config = dict(
    image_size=48,
    num_classes=[11, 54, 120, 500],
    norm='batchnorm',
    activation='celu',
    loss='cross_entropy',
    steps=26400,
    batch_size=256,
    epochs=149.5,
    lr_schedule='cosine',
)
Rows from block 4, named by matrix and row number. Each number is 128 + 24 x the weight over its row's rms, rounded and kept within 0 to 255. All counts start at 0. Numbers have three digits each. After the name is the row's rms in percent of the matrix's.
# conv: 3x3 conv (model.blocks.4.conv.weight, 160x160x3x3), inputs 96-103, a 3x3 kernel for each
conv.0 101:157137100107080072109108099133157174112114146135087099111103066141121101155164148141092111175129147134107136094120175121135146092112153186125123179115129207139162166133136126131169129107161130137148124140138119137123
conv.1 101:127123091135105094096086118138152128116110129098081110135115084151092100132162116130123109158155109150172115096132154157155133112134118088092132083100138093126122094126202130107157184147118113142132133118104156112087
conv.2 101:089083103152124121077113107092082076126150116152198204132146147116147139081128111111113101100112121125144133092136191127189183144139138130122123093116129074099112123121151104145126083125086129128125131106093106126122
conv.3 097:121083101128107103127111109123124124106112107115133124107108094109124116089092083174109071153125114140114128134108138109074101096101124142173166132129131120093116129105111131159134119130140117122103133132126135157168
conv.4 097:139132120132127144155117140089096115125115139119105121147148121118119114111101128121113105133111118109089111145120141133115116136109149110116116106093113089096117150120125152119140152130159107112140165182172128168163
conv.5 098:073074082092107098121107121112144136097119079124142104121143123132137114113093077123121126136122095156117077117160199094106153125140182103083068104088109145131130170181147164142143161135131126136113157145116136127105
conv.6 100:084069100136112124143116126121138109133108080190147113120133139111096103098079069133148152127118101129123108131097117113103105149102069143133117117128116136124122141132124158168150137115113133136144120137147108131169
conv.7 099:082101113111135151123116129139161161137128145156133140148167168143164171069077111191181138181170130123107102109123111131169137147147138088108116097124152162201204116098125123123119128101135117126093161158138105086069
conv.8 100:117100094119124118176151180089107095106149125132170149108132118137154161145130120115125125122129118149172153173160170126115150142140151114109118090097086123136104130150114114160124093153131109122130099136114141148131
conv.9 104:139119078131130097136135116144120100163162140122150143117133133118135124106104122145110099164117108142141130129119136111079137113104156113114102116155115107127129126131119172167100149148103159142109144138113079117130
conv.10 097:122137151140121150097102137104101086147137092138118091098105092072092124126141163095103105143126090152155123078105099154162112175144133111107132111098116134134140154147108123130137106152158105103120158157136138122122
conv.11 097:129113104128105098122089086126109137116117120146158160160167188113126140126104125082098095104100089121131115122132130164152143188180156160140132145128098135127104148144148150135159105125155160135159109093115130102127
conv.12 097:134124121109089111104081100126127119107115112131109109125114107125123099091104104117123115149158150124144143103138122108136114131120113125129125122138125114101118134133133139136131100106131117135121120115096120129094
conv.13 099:093130119074100118106127086125151182124125108156158128151138137133139146127141130134123102137136091133164111129152164113105119122141134135165154135155152102116114100113139140127152151145146144135110144132093156155126
conv.14 097:148140089144156119143154155164180188136123116132112097113125114116119119124131104116112109154102076178149135176144124146154143140096101086111072110129088113087068128183166110165168117114113130164156130144111150149121
conv.15 102:142110122118100127154145162114136145124114110141127136106113103105092112163134112098113103128144138141140150122152125130092108155108128106081108077065102105107135155143155098130169107146156129145159134118113138138156
conv.16 101:087083083101082111115108125138106145136118120153166158111104102121103129112145146115110120099114133103117130128125098128107086170154135096083114105087158128113141140143161113148160100134121152163183120120114111116112
conv.17 100:126142163147150188113138146143134099131145117123140138141154151121122093101110107113102090104118130125138133117100111101120124146140154079088126142110125146135139118082114104100135087107129122109098126124096100098088
conv.18 101:122106127142103130162153172140138144140116141131112170114093101118111098128134111134156140147146137135128139092121145109097097131126119094069134147111131160141162111075081174133127196173177138129119135127120125129128
conv.19 097:080101136128135128133103138130146157140130137114111121083103129150140140168163169113129118140130138118113137110144141125153165150153114128131135137163168152142172147138159123137146165161170131154142112150120075097113
conv.20 099:081078120112140148120119143142139157104119133107089105140111133114099185091087148120121121149128125160116096152114112164136150085094104151147167103128156106131154170153139141128096121112094142165134093127123092103088
conv.21 101:091080107087101129115122130104094081136155129112133109128103157115125168160149140116095102140144121170145101140158120131118138140113131096103112078113111134149141171151124129126140074120161140125103148146126133157104
conv.22 101:127101163128129177127122138139122134120135104123122095138118095144102116124097096142163138137135113121104097104130112118119100144136103187177136178160128136135120141128134142156148136141123102102093137134095142148142
conv.23 098:170191175142165160112144184205194167170173146130119094148096096100094150140127163150132136125110108115122104169146124153120119125112134144119115107108106088111108153159127117136142113105109119114110124118117095099103
conv.24 098:124111142106120145136134157135146133149129133109115126127116131179136138142125116149122112142118115181162148079108085122126114117115107143154163131117113109091099137170114129122104122115100107119089118130121132139124
conv.25 102:129165147133171118148160116078115108168174159128125109096101078102094084102111127146144110091116114134151140074112090097175145094162102092099106115099121162146162132159126148137113097089047172173172170116135158142150
conv.26 104:136130154119107146158123144111140120146150129144128116073107112096107090080089126187138137135120124093112140086054119166191126169163132122165153098118142073119146096091149097122130133154123109132165118100124097111128
conv.27 102:097124133121126163135136155119124123129131140147136142094103137132127144153149130163115131145141155151149135108113107106106135137158156115115169107082118138121147112090107146127148116120150179140105161130121170156081
conv.28 099:095081114118135156110117139109120094119124110109118128115137124133150145168175142105125119080112105088117089101110135109111087131131130162187178146147148082106124107115151122106138094116139183158154131137118140133123
conv.29 099:163129141116111115148162146145141130106128113141161124127110086145135129152141130132108118139133146126142143153134117112116111126144171113076096131143156174208188102128099113131135120092094143127147109126136097114097
conv.30 103:099096093132136112127133115131141113150151141171155122130124111162136132159098108130143131154134109158167147141117099133125098155155145103087103161169180145145157168151115212154153177122132113120119120123124133134130
conv.31 096:164157158158144127141122127092142158088122118146146124118129147088111125145148137117136136145152159134109099087121138096115128113114120096128119108127158101108131110100122102111171105141185121122102133153113136146109
conv.32 103:150176116125125104119098088106115135097097119108091148117111115156148145148135121133148139156134131151135115119166128129149092112102099112179174124159162110135168189118058159128122111079137113118120113068086153094093
conv.33 098:121132117112145121148145134157141116204155126196129096114114124140136109171150120170162133111126100108127099139128113120123121089115122068095171115106153128135146127100077139118114147153140120117107112102122119115139
conv.34 099:104135139092122107124147091111120131098125150100117151125155162123132113133134128112100133145108109152107123118118128127105092117124093082076101110108141146152165130114139161107131134087107103120096104116114113111096
conv.35 100:096097108147129105141121099149133138124099100109093078140139181168149173134129124160144122159130115134122132144139140129147151103131136119140134101097099099107101122098126121124144107095073096108122086092097113110077
conv.36 099:134138143124126127113100104127111088145141108126147140103129134100124122096100124127133123167163156164157133124128113112124120109096117094112104092110140120156185103136159126140132142142131115147168132169156131111117
conv.37 103:157080158131083156117111144163114151118093128148138121138119163140088127132095146116127110096095100119093095132130143130126160132149154107085119094080123096107149153125093185153138145126133085089103117113104098121095
conv.38 100:116084122079103102098116137111107119078089124100106135105110119123156153129139146116127133114105107123129159151128149112128168112131129113181203078113114113087093122092116136147160122118127118091115108097093076086098
conv.39 096:086114083122133106115145121135131159108094090110100101113101112158149131163173144153162142132132137175167153127142158148147140121128128135110103164164125102143137150108093135086100118124170141159140145134117124129132
conv.40 096:119106110099092098102097107129102099179158165138148146157167157128139135108131124132134169169142141138117137104105127133108118103084095119116093129122103152130115141123106132118116122128113130135149155163157138154117
conv.41 102:112150161119144123126117069149113079128094077170116099161098078162134097116097083134148147140169156124164151094126136113144115134131123132127118143149126156162143123192147124165135108127121089086096110101076155138136
conv.42 102:100088098125120118124129131105125132147153148153136105129118125125084098136111113112139145093109102099116110140117117128137140103150159092080065159116092158142078156148108147188168137181148119138181090118152088110126
conv.43 098:143106113134124115128127123164168142078112091151203153131108113099132147121121119152171178124130149113137149115111122084122096100129086149140143139147157125122111137122105157169148099147129109080086133100101186157145
conv.44 100:125119121114125117108121119107138131123163148142163172181132116146081075131112119166132078199182133137116116177122128136102081106097117150124114104104066083115057100115072142105087135105118084130097095135145106144187
conv.45 098:107134146133154155110127124084094112080075096080101114114139146097100108124125151106109095137109113144126129101104092155146097155140109098121129113128131120104125145120150149134165111124129103151163121159178128153175
conv.46 102:126129140097113123120118107124124138144134128145111088127138136091141158136174159135172154119122105123105097102127090101102136143137152151085121120107112115116132131147082118161131105112128122133102101130135129137133
conv.47 097:113093104118104112123112108119103120120119143129114159129113120150107119170136158158152139127112129131108114124148129129151131172136103120131083152121096136090115158118092105106115110138183110125179116110131129111137
conv.48 099:124092103111116111104095108086107129101122129135141132125122100083082089102124121158144082143157114174177173096117109133120108143142122093105135075080099089084108115099082086095072096104113119099117115141141126151149
conv.49 103:106121173142137139110101131114090098117075106158124100174181157083090099098125133113125095122141139108098074120116154117144156162149146106110110121178181109153187122174161114181154129119109124119118120160131113109111
conv.50 099:130146112114106099140134150153140104135146118137129114164196168202210163147152166110088072176150124160124102106112121133144123147149145104091083179182162138147142118093113140109112146126134125099129175156149154130117
conv.51 101:119092116100094138124117160143155125130127108134135130113141131143156150120147151110106126144113127141104109125138168139137106131123111123092097154117087129108086062092145099119121082103129153122139139143128116138137
conv.52 101:132136113117122120121123124135147153143157160136092085142139143127145142117139119114105100142152123128124111133089100129109138152144141159104098119086117138126145144171139140144114120135089107143151111119117092102110
conv.53 100:133131119133118110154148143092108111123162163100127165121108102137135142147136160183170146149138099144129110113108095112121140123147137111095132114089144086095096174183153140151120108065065140145148156143156108108127
conv.54 099:099096106138130114175140136141133072176165123177173139119128115102114124114168154134102100134107092132140113098103112105116105106138137092106127149165120155125088130150129130156094095100108153160154090112083140140098
conv.55 101:179154125123123120159154129127131124177138160179151153129120154164166148158170142124141137107130120109106119138169154108132124094089072128146113131156125138145132126150119093094099119108100107139129109143145119147138
conv.56 095:130125134132113134171158187104113112103109110114124145143168152092136132101116122148155147152181144196199181117127135135181177099162146058063079067075060088114070151138130145151124119111112119094090133114132147155158
conv.57 103:139147098122125103161104121127129165118134121144146126099087109082070108163142109139135106122122093139149120120173155121132139094135106103088088129129136157117146147121103153132133120109147127103100125106112132131112
conv.58 095:172158141197140147149129142126107113111090120153127122140167137137155151099133141117085108110080099129122129092128128119137151141145165098136140123105142189114167130125111122093122112100139132118112154121096101109089
conv.59 106:105094115139149156137132113149140166124114136149128158086106108086139117112148110113158181130137163113113148126155173112186244100107168111143140142156163162167164129116140128118149136107173158133134103112141110123119
conv.60 097:130140130117111131112130153138128109134130129133131132120143137145132133132121119132112084159166157130134129153156175124126147132191141176175189126106138065032075110103122128129141158162144127107090140127129140120135
conv.61 101:110087097138094127127111155091083137099083130105115157171167115159150118104110108129126130140136132126117109151118081153120118129097112138084096148084067174105080110118121099101151108126196082092117107102115118109080
conv.62 098:129122133099095118139117097111112119120122134119120117130113120090079094095130143130097105093097110099099112106149097112101113082081112123143135113114133150156153142127150148113130100067074084102116135133139158163153
conv.63 099:082090117093114149110117151147132154151151177125120132114112105124105113135099120117145122125118113131124126147147147126116119110129112090127122110131098139134104183125121113094119130148148143140147104140107113107089
conv.64 100:124091138116123161120128163110122080133114079137123114104096067123123106139137096154182159126136140082129120070078128115102151147143139144094101134089098145107111147105136124116110088113108115140090116136160073085128
conv.65 104:147131141131140147122118128099109110121121092151146116174143117140141106139149111160157162149135164111096125101114099112147197094120174100121092116129094155126115075153138093128125149148074091087105119104114135147127
conv.66 104:135123123127119107132123129152148130173152078150134113096118147096124120120112107083101108081152159095140130140119117088120151104137171156143151080144178105133153187131124133091156133093126112132151110137165123157173
conv.67 100:150127129156158164098116125147117125154114121142111157133140137146119140125112139091126131115135143125142146111148129127117120138118128109127139120133144113074079121112113136102112114127145122130095116152084089148108
conv.68 099:115133138107158130132140150165143116136164171129134116145124129129132122116104082125150144155156118126096086084083078108149106096116074121137118152157135157165108142143140114108134141144117148128135145166170131150149
conv.69 099:135119132102114134114135139138174145130192160065125113123141163123121145114116164129144111117129121072099112125117124127137116156161149091101107121189146146212174158141132108109103117111118125161136128159137109099121
conv.70 101:095117108110148108146154092133139124123120092149158120135157156110113111110153124149150127118140128084090105108097121173146087172164124095102135111140143160172142103158146157193142185150133141161173124145165096118172
conv.71 100:129101146131118174114129151142133125168149157152136136124103136096087140082106157121093109142123117145139127140141153142144134096118115118109124128149184071115160081126131146137163136141159138148120145161109138145113
conv.72 096:116130095098106098096103110125141112080083076102095100158145164156152191171163182134136099139137110126135122118111152112109165123105153098093103137133137128125134140141123137135113158148130101091086133130109167147134
conv.73 101:126129150099124133119097098191152171160138155104113123086120149121148135135127109160140130142120092141128128159145140141158151134114123124137106118127108136108092122141141113113119137126121138120133072086058100119099
conv.74 101:115140133095105148120094118161096114152121096133138099119093134131145174103136139120122116127128107132137115142171096154154115137168106151131170112110148118090132113121116137137106105128152115143126115127126114123143
conv.75 100:095077100097108120086093103125142141101125139107127141139129111137120087121123125099083053112098060101114094170157140130126150118116153160134142119143132092104104180187141145150133113123118150144147142135144101099130
conv.76 100:094106124098089114130110122133134118101125130101115104120144124118135112095124117104112129085124139102138137079124139125151141112143121095095132090099119089100116172155161185148097134118098175157137148154120107132100
conv.77 096:112173114136140117156136111130134139147137126126114102135137164106097110085085098149139126133130143141138139105151123133181169129150167155132141171161142150124137091135148137152157077125096107085099142130135147145150
conv.78 106:150112122158135118110129137135096109161117100136122119088099099084084089154171164127105089118129098104133130129167154135129179098093122096128110108110145167145136111165149158164128132121105137123145153178166143116111
conv.79 103:120139131127137123111091107106099089104130094109144122194205151194158151141089092162169125119132116139120118130165137147132159131137119112147130175168143093108096127145131126135133114121123112119120112142144142158166
conv.80 099:109107130102137149114147153133133142086106127130130134095100113127120129107128134112123080096127125100133140138129122119104120167137129111121148080120148056100157136104082156133081144131123132116101111122118161139110
conv.81 101:119121136109114153127162190123138139117123117134137121132129127126124134136116154155139120170152128166160134128139157153139146119116144108115111150121136182100146173171141132146133091115147125125119098102108143164173
conv.82 098:138173181143118135130133117170153133133104098108105085118111133093112108152144117123090089129110117134111100143133132079076105111120149126113107114120104125098117131131122137120158114103118151163154146136137082097102
conv.83 102:101120119114114108120120141136148144140140133170125121077122115104130122100138127160158135147150124110100093153151150158141149096119119089132127097135118080118091106129108159139111130088141160119142146085077119096114
conv.84 095:132109106154125114099117117121129118129137140096090122118104094145132115151131111169143114117129125114119121146151172141139161170160160123119142118129125114136122156127114120130133091143115090100129107098103112110098
conv.85 098:100142180114122134100105097152156138148128115111097105146149150116104112116084114138164138143163156180178146132162173103157179094122144118104131109105104120099082116090125141145157139095100105116119157163153147111080
conv.86 100:145149119129107092164115106142125116183152125146145119103108112140137130188159123151138139151134125096112132122112120132124108165108087163115087171156126150164130169120093177153127163152135110101113140146146148133152
conv.87 097:118139170157163178149155172178145117163161130123112141138155147129160125089131138132144179133148173128132156093090124089124134125173184153134122178128100179123090099111125101114127088111077121157129162176154148176154
conv.88 098:106113128109117143141145156121135150148123105108084085100107111104116122134147167094109097094105076138139141196183160138149145113125112151155193058094138059039067150132108142111123131137146093089113134128133130117099
conv.89 095:109114110135127101119113102099113101120119103131109109143167175109107134116098123173159104104096086080074087157162141156164129110139094108103129112108129150098110143125115127128141138127134161143113178189165163168157
conv.90 103:115116093126152165135129115178178155168157142088098107119118144122124106103117097162114105135103113089086121102108126089102113129148114173185154133135141095100142160105098157138127160133100125108101093091093153141117
conv.91 099:100125132112112108101129117153138128119126108140131127116123124092123145137169182134143135142141125124135088078109121111150164154180167113120156143149147137151136076076083100100098113112136120175153107125109128138101
conv.92 100:129146144119121108144136137126136108179145113168155130146134113152185140181186147119129126097099090099105094110129131108141114112127106125166162160210178147171140134137111142160151148167147165172186129130121130115093
conv.93 101:074086112105113099084112108161127108148154160088105118142147167153123156122122162108085138110101154113114142157160156149127140167122133123106079137112125158150153144105134155153140145138124115141117128137141110107145
conv.94 097:124173151121161151149160151133121115133131148090121150131145128105114110137157149107145158133130130143129145141146109125102098110088098109133125158195156146171129178129133132118135093119153142129123134110089170134114
conv.95 098:153094121158121124160099098112137109126145110139150144154144167176186179142146153095121107105127155145136149115119152114109101113120129115090095148133154168173159137140140111138175157161158128131141109127143137133122
conv.96 101:114134154125127145150116131149145175112133157107134149097107127104135133139128121111100115088104131097097099142104101173146166171159143148137150163162161154167164105137147114120083141130098107140152127162127147120101
conv.97 097:127122155093133144123125159071087100104086106154140130114123136130126118140134116095085110144113110125114117174155135163132130131088114098136131106120098119133069109133115122162153155164150146110092122095098144141128
conv.98 100:141156186172153135151093095124119103132112108163134147100125133107166137137161148127122121165161125158114093123125146122102095126137124085081130125123122137139115109135121100124127107147151114125131135125102159130123
conv.99 096:122119116119089122146128170143118111127127107123096096161152112118136106107116104098075067144139121125118098131149126104154166126159156199179207146119132156115135125147165137131143169137126133122134115077109095118121
conv.100 105:111107085141154144107144148170170148140148133152143138156154122124145179086123159171134109123110103094099109143150126122206168087106101142131142118080157103075155146128107152138110138133149102107125105107081118127114
conv.101 100:142137155149150130114141109153155129150125104103116107131141155087111100083117112107136133098151133119161152117136098133156137149140108174161110123121088112127093119142128167157126155144090118133140102110112083113117
conv.102 100:131111098109122129145148106075098108109113096143141127128137128129128123129123137115116055118135132101102099108130149134101122121100100110107102139133125151129121135165148106141142125135125081083075131146149129165144
conv.103 103:113112109126115144099111134159161169118116132117117123109130131139160154130157129138124109137127146162127119118094122148121149160134145088123120067103133062117139098104126107153185131163159118119073155146093134116097
conv.104 100:123113127152132129122119080152155095126118098115112141145109117111134118106114090128131170115103134083083108073107101112129122128126104110092105118108107135119120110123135148120151134115125155141119162132130136135102
conv.105 102:136147140130125104137086093142145133136125128119117117164134130144146127107111116148123083116129097126131106133145140163190119093149116158154152156135084118068041129096108178160128167130113112153138095119124134140130
conv.106 099:142127118151134133119130142172138171150122148126106141145119141144099112146119115065073079114118146156124143126111116131100106128119143066081126082083088161126113152137120136138117136133124152170137158168156141155163
conv.107 100:127143133131135138140114129139148148147167157094120126116122177120134156164176150109138162149161131171169159105105119102101144108151117137124153112136125093094078103130092141144110151115124114118095101117122107133125
conv.108 100:114099155141107139114107156149166154152153133148119100172174149132143115093117134107140133130138133146141130121135136123128099121181168123108133141143145094102140147148176117124136112117123117121131096128120115122094
conv.109 103:143128112163097096143114100127107171145143196138121129128124137097116147151165180154156108112121107099116097131125147147106141137113119076099106068099119122144168147206147148128104155126130098114130109131132129138117
conv.110 103:128116099117130138127129121149134109130154167144149159157113084126109095120131160101143139148172133149133082122145152183176136152156118084145160077126158143121123105124116118096125143114144130140125134146141152159114
conv.111 100:126109090147132142156159161119149158130161168098084100143143159137146123145146119141122147159141177161165141137094104156110118167122132085111142157128128150113124162140142099116115099120134176157109166157128140154147
conv.112 102:155117127126141143102150153093115155082105166116138193121106144132123162143114161120093126101099135117121138111125123112124137142161132075099167067110208077126214063111162091114182078108126050088119084077089129134131
conv.113 100:141123137123153116105110073124118124109099104111118139132131128166147131128116075082112115114125124136152138154145155130122167176149170151166114136129104168179157157100113134106126111103109114111110143152136127124114
conv.114 101:089121121129141133141125133100114096121127125122110092163174121138143113107084081178200185135132096124105075090113139112149170116130130114153137104138122081070059174144135179144134119110120081065074103127119119148146
conv.115 102:140122155134114146149146133104091116129124164082094140126123162127108134113133127150145109133122121106093099141143166117139121117130102125123141123100106103062083147149155165145155118092127117094102097094098126121117
conv.116 100:116132134108130136151135148172131171134116112091088079133127116122162134145157138125127143118112114131147117089101091144142157132142162108109136111116119170161160105092099189173119150171125114107097104128145133148155
conv.117 102:176172145180168172100093117128121124081109110141143135098122119113148168113145160148106104195172158148114115110156138125119122103101133124087070149128144130125132148149137122101115093095113118116144093098115106121125
conv.118 099:133140134112102132115122126140139143098110126104113125126113100097119141140155166106107076104110114124110111150139107147160151151149155144166168097118125137114124051079121129141123136141130105087118139121141134106122
conv.119 099:126154141108128132139134122070096100075080086076084077136148158174181169151141146097119126124167173134158156101081114097131151102166144122135147110122157122132136151169122142156130113101114123153151109126138104100100
conv.120 099:121145188144148152137123106123149135123131116108123096098092105158121133152097094119150125140140126170176146096123111106151150110131122128105109134120148156168156140158119143122090136090083142126125116111124138140159
conv.121 103:115140191134131139146152121111145157092128155126109120145157129106149132102164119113100090112118119113110122176143148172135139149118135110121165060098126111119106138143138119158150102127160133142114131112146152126155
conv.122 100:112133120104134145139131136154211177091109130106110157098115123150148124148145115107118112111113102135148134133135146121146134116157124070075108090100120148133143163132111153134144114112120126109109136155131091091085
conv.123 100:120141124147156136116111112147167165141177172114141152137146149150152149160180144093131148111139133162159134104146104132154139155183174132111107094104085154143122158193167150190153103139146106077110122112124100120122
conv.124 100:120176216110176189087133127135120100129115114132130136134148122097114121112104118081101115108104118127121125142127135143149175115110101141139163118106123142097079137129159133125123114140113105115119127147130120147136
conv.125 102:124112127116100118128128161101110100158172125146140139126143160129127121145135147087099134086086107162149150118087132112114107152131136145152130122104077154145148187171136154117108121109117141168139134136135105123109
conv.126 099:123114107122140132130124112110084086122113151100086131151141147134136130107118124114105105109123135088106159092116147078108132124121145165148139167135118170148131148146123137127104155130072084107117098127117084145138
conv.127 102:148128138157101128130121125133119146124108155137124161138119120150132123155123099118151112124188145118122102139164167131115139132137140143115097136101062130115077150083092125128130101119127119106105084116113097124112
conv.128 098:033097106102129145109090092094141141121163103143119095122129107119121101111126096111119130127137142143119118127124106144123142140123141113108097080076065114100128152157133113114086131102109105133116132138124130139145
conv.129 097:106129128094102107112122121130139117113155111127157141105085072133093111111136139135155134120158169109128136109125132091101101108142132089084100121127137154162164171146114128128121089110112117122137150133164141157164
conv.130 101:111116160093110165117119151132107119137090108153122103157149144140143142111087133109129130143145139177168169130191142105189145118150131116091118143102112163146163153133122133118171115089139151091131138107109153138126
conv.131 106:139148117118119112082111132146160145139132137117097118136145139112131122083103093110164115140146118127132117142161126129110130132127153081138112156194117111095118152154180070124179137130197125097081112128125161167115
conv.132 099:130099096131103111158129100131120125112116091089092082159128140154097135111121126175155132108091141104112137113114097140151114132152109122172136120155123123111110137102128165129158135113141110175176157161164146160161
conv.133 099:154142125120111109134106110089119133121107088114098090170150150153127141115080110113138176098089116142126125101152195080121169099120180165142123145124096138119103142135128141109115147133142117144160111137145095120122
conv.134 100:119105096118111116141128103125138148129139133125146159138151176119117155133145114117129134110117101100108112129118128139120131105119124074084106090112131117131139104118156131126126156148163083094107145162138138151123
conv.135 100:125112118107107104109128155110148126146147144145123144137101124134099129138142175149127143120107116137160147170138129178165110119140129153113113105100094119107092125151154103155143132155148104109113117125110115134117
conv.136 099:117122099145124101173169119092069065123092091145098110153140113182193172134105125084106111129132142130125145122145132125141121135140137129140098118117092118120059117083092141119102141115123140169175098129118109122111
conv.137 099:083125157130115122159150132106097053146123089112081088077102147106150187130132130179131156139113154084060110120095117098110122143126124134101093089092123096094127050104132129141122140120099099126128109147150123141150
conv.138 101:129133145114094112131120124150158123093107096073067097095061106124100159127107124154126121125126135120105117154162141171216176145162115118087100140115123130144157116146143148128123167162160135163160155172167114124117
conv.139 097:113116125124138153136167167120115126142121119174149137149162135113122131099108131184152098167141108145123127156160110126151114099109072134133119153130129141134127095147166103151167112137129118134122126148106131133146
conv.140 101:111131153076121164125130136103114105118140120120115107146143152159153175150113116132146128102100098105079086153159159116122116120121115163145152193165167125107106132118143108129127142158158118114136134191145145183132
conv.141 096:101131114080095122087082095151154160144135139136132140134161121119135112096110098128158173156188153113147124120132127115122135098084128177175192132140151075097103110114118146129113159139142118126144121133125095119103
conv.142 101:146132120132140131110124095115122131167171179138139114157159136107167151125113108183158134137133123101098094192151118178115105132147129114137142099165131128165130136139133124107130113128123140112103104092105099126124
conv.143 098:114124137093117133111127134099097126140121121133115130096105119135166163144147137128108115132135114154141114168135159148173162118136121122075076176161171150162170131103104158148124070113109111103104149127089127117102
conv.144 102:116108116106099129111120142084094123124113138170148166141138121084098091116105108121116123163159169159166167179150148133112110124113112132119148080066135090077170135093092151144133137157152122139184121132161130137152
conv.145 098:115113136126142143159191181146148143090124144077106134149165157137144127144162140184166165139108117140106124105116131126116114156172165129089146107106127134119142144158150112091115128125098076097116123136143135116102
conv.146 103:148172099121112117160168179145161158129137164118122174111127124119086116131110155179139118165152136135104099136132105134189113137139094159173139121110098113133145104067096120106158143128164127144114138141132151126132
conv.147 101:119118131120105129154136159109102100141116119142132142162163135127124091106130096130130135110111124156122099094126109115125130119139121088077104100146167136150143091097108112131136117133125148154180160161193138139159
conv.148 100:167136121136109073154137148122129140085108102074073067125134111157169136154172177138163148102116111114117123132120142114140116105123120104100118115129112106104085112137128136156102130150095118128133078101096074078074
conv.149 103:094091105111112125101096137118103131110110151131126128119088117118105115110115082146102115152108135141142143117108106092116142069091120121140148165136160156132151107146131116159125134131109131149154114128152104121139
conv.150 100:110122131110136142129149129143098133110076117110103111109114150134132168049059123179137112141131124111106103138169143105117117132121126133137117128123102098117130105127130131131138155130138136136099084089071109113127
conv.151 099:108123139119130145103108138098108112084088092088113140106134125140129114125113130153111130110099120083107135094088087120118139151138134149134110109102085094076093122157166128150188112150131157139136144129146110121140
conv.152 097:114082097106171194129171162127115127148141128151154133127170174125162164118105063157148142173164139162166117139141098118120127128092090101110095136171156147166103108110150162159133172145112106129167117108143091108132
conv.153 101:117114108146118112123101112095105127102097096125130118135138117140136120114112124128102107116094102128127126075117125118136125112098105084110135119131181118086116185170123120130093148113123128129131119124131123112110
conv.154 101:143159164103134133107112125140169150108118124099108107100099114124132108119124123072077098126141132109161162144092078125122109132125119116103104080073091121121092136089131066072147105125155135124101122125133102099136
conv.155 101:147155163123107134100104131134125131147149162109101129115097112132131121133134153124124099142152126144126088112111113092127121127136123135141139121124123124127139077111148076103109151155118116134119129112113145120122
conv.156 102:100083079183133127171151139125153131109110090104120122151168168107109123097134137147147121085113106104102101160117113132128140128146173144120095137118103162172153138115124134106106142110140136122127100122126084121155
conv.157 103:160130122163156137149143115115139106119172148108144128133126122144110136127115144097175174120183184123168181140177156111155121101121095152124152109125103117138118115112150144102135132107151158102171145125173144127149
conv.158 102:100131104137150129146166144116128104107096082091127112140136121131122109135162142111088125104096121150153140135177122124186114084084096131152122134128101105111119150175083213176098157134099124132095148154142173158155
conv.159 098:148139172122121138102119139149108088121107094121097098116077122162156128132139124157189173100118129099098122143104139162149143103116098063056052041032000121112091097087092150150130175147154171147146124127106076084086