Rows from block 2 of a small image classifier, named by matrix and row number. Each number is 128 + 32 x the weight over its row's rms, rounded and kept within 0 to 255. All counts start at 0. After the name is the row's rms in percent of the matrix's.
After each channel's rows are labels from the 100 images, of 14848, where the channel reaches its highest value: "responds to" is what is common among them; "peak at" is the part of the image that holds the peak. Only what is clearly more common there than usual is listed. The data: photos of plants and fungi (iNaturalist). In brackets: how many of the 100, against the usual share in percent.
# conv: 3x3 conv (model.blocks.2.conv.weight, 160x80x3x3, each kernel summed), inputs 0-79

conv.43 092 [109  98 121 149 144  89 114 121 195 168 181 170 119 131 145  75 154 142 153 116  57 134 120  98  71 160 128  87 135 128 184 118  92 138  81  76 114 127 131 156 174 109 152  85 113  33 135 111 182 131 164 119 122 158 114 137 163 180  89 119 100 109 115 158  90 147 146 118 145 100 160  90 156 139 142 130 156 123  97  69]
responds to: order Asterales (28 vs 11.2); family: Asteraceae (27 vs 10.8)
peak at: centre (32 vs 11.1)

conv.123 099 [ 70  93 100 153 155 127 144 111  95 111 182 120 120 113 113 145 159 112 135 125 156 159 160 164 154  95 105 114 167 131 175  99 131 111  12 126 124 130 135 112  99  53 143  80 129 144  88 141 132  96 189 142  30 101 126 124 128 164 150 167 151  85  95 120 103 158 118  95 132 159 127 105  77 170 147 145 112 137 117 135]
responds to: order Asterales (28 vs 11.2); family: Asteraceae (28 vs 10.8)
peak at: centre (37 vs 11.1)

conv.48 079 [102  91 122 135 142 109 157  82 111 102 125 138 121 172 133  91 116 130 157 157 135 137 153 119 114 107 126 165 158 171 125 137 111 159 125  94 156 206 150 172  87 100 175 137 114  75  97 169 175 132 156 182 167 181 152  65 102 124 136 213 153 177 128 142 122 136  75 118 195 151 176  84 111 119 116  90 139 113  95 112]
responds to: order Asterales (35 vs 11.2); family: Asteraceae (32 vs 10.8)
peak at: centre (30 vs 11.1)

conv.49 107 [113 115 134 159 128  86 165 159 149 130 162  98 115 185 126 107 143 175  45 188 122 158 135  98 167 108 133 118 109 142 127 119 166  85  70 118 119 154 119 119 140 122  94  98 145 122 117 152  89 141 135  54 181 137 178  33 112 111 139 163 155 200 107 141 106  89 100 180 154 134 146 116 169 122 154 124 116 117 175 117]
responds to: order Asterales (38 vs 11.2); family: Asteraceae (34 vs 10.8)
peak at: centre (31 vs 11.1)

conv.40 100 [124 108  96 104  75 124 116 101 225 153 136 113 147 155  91 151 156 119 123 143 185 174 174 120 151 121 105 146 126 134 100  98 147 140 147 103  80  72 126 171 130 171 117 128 189 182 150 137  89 166 109 172 119 129 107 135 115  60  93 138 175 201 145 106 132 152 111 134 151 150 145 178 191 133 187 106 111 131 142 127]
responds to: order Asterales (54 vs 11.2); family: Asteraceae (54 vs 10.8)
peak at: top centre (29 vs 11.1)

conv.97 119 [132 130 142  68 123 158 153 123 128 146 133 182 143 136 147 146  56 160  91 155 125  54  73 120 148 164 119 153 135 143 106 173 136 126 126 135 148 135 135 163 102  45 119 140  96 176 134 133 117 115  95 142 151 105 176 168 135 153 101 112  49 160 121 146 110 146 124 134 107  33  86  90 129 132 107 154 138  74 192 121]
responds to: order Ranunculales (27 vs 4.1); order: Asterales (27 vs 11.2)
peak at: centre (32 vs 11.1)

conv.141 080 [116 158  92 147  76 115  59  25 172 142 146 141 127 105  96  98 123 172 163 100 138 111 135 149  72 144 148 129 151 104 145 134 166 167  95  86 112 108 129 117 133 113 149 122 189 124 156  89 119 110 180 116 145 179 162 154 141 138 211 157 149 143 135 148  99 120 124 221 143 134  81 160 108 128 140 144 128 155 112 148]
responds to: order Asterales (57 vs 11.2); family: Asteraceae (57 vs 10.8)
peak at: centre (32 vs 11.1)

conv.152 079 [115 115 171 110 164 160 138 160 127 192  97 117 162 104  94  60 157 110 153 104 146 148 106 116 205  97 114 126  98 108 117 100 168 101 103 161 155  78 142  87 100 127 139 103 152 149 187 153 162 129 104 130 155 132 134 114 161  95 124 127 123 127 120 130 149  73 131  39 108 195 154 159 215 144 156  97 160 152 125 144]
responds to: order Asterales (35 vs 11.2); family: Asteraceae (30 vs 10.8)
peak at: top centre (27 vs 11.1)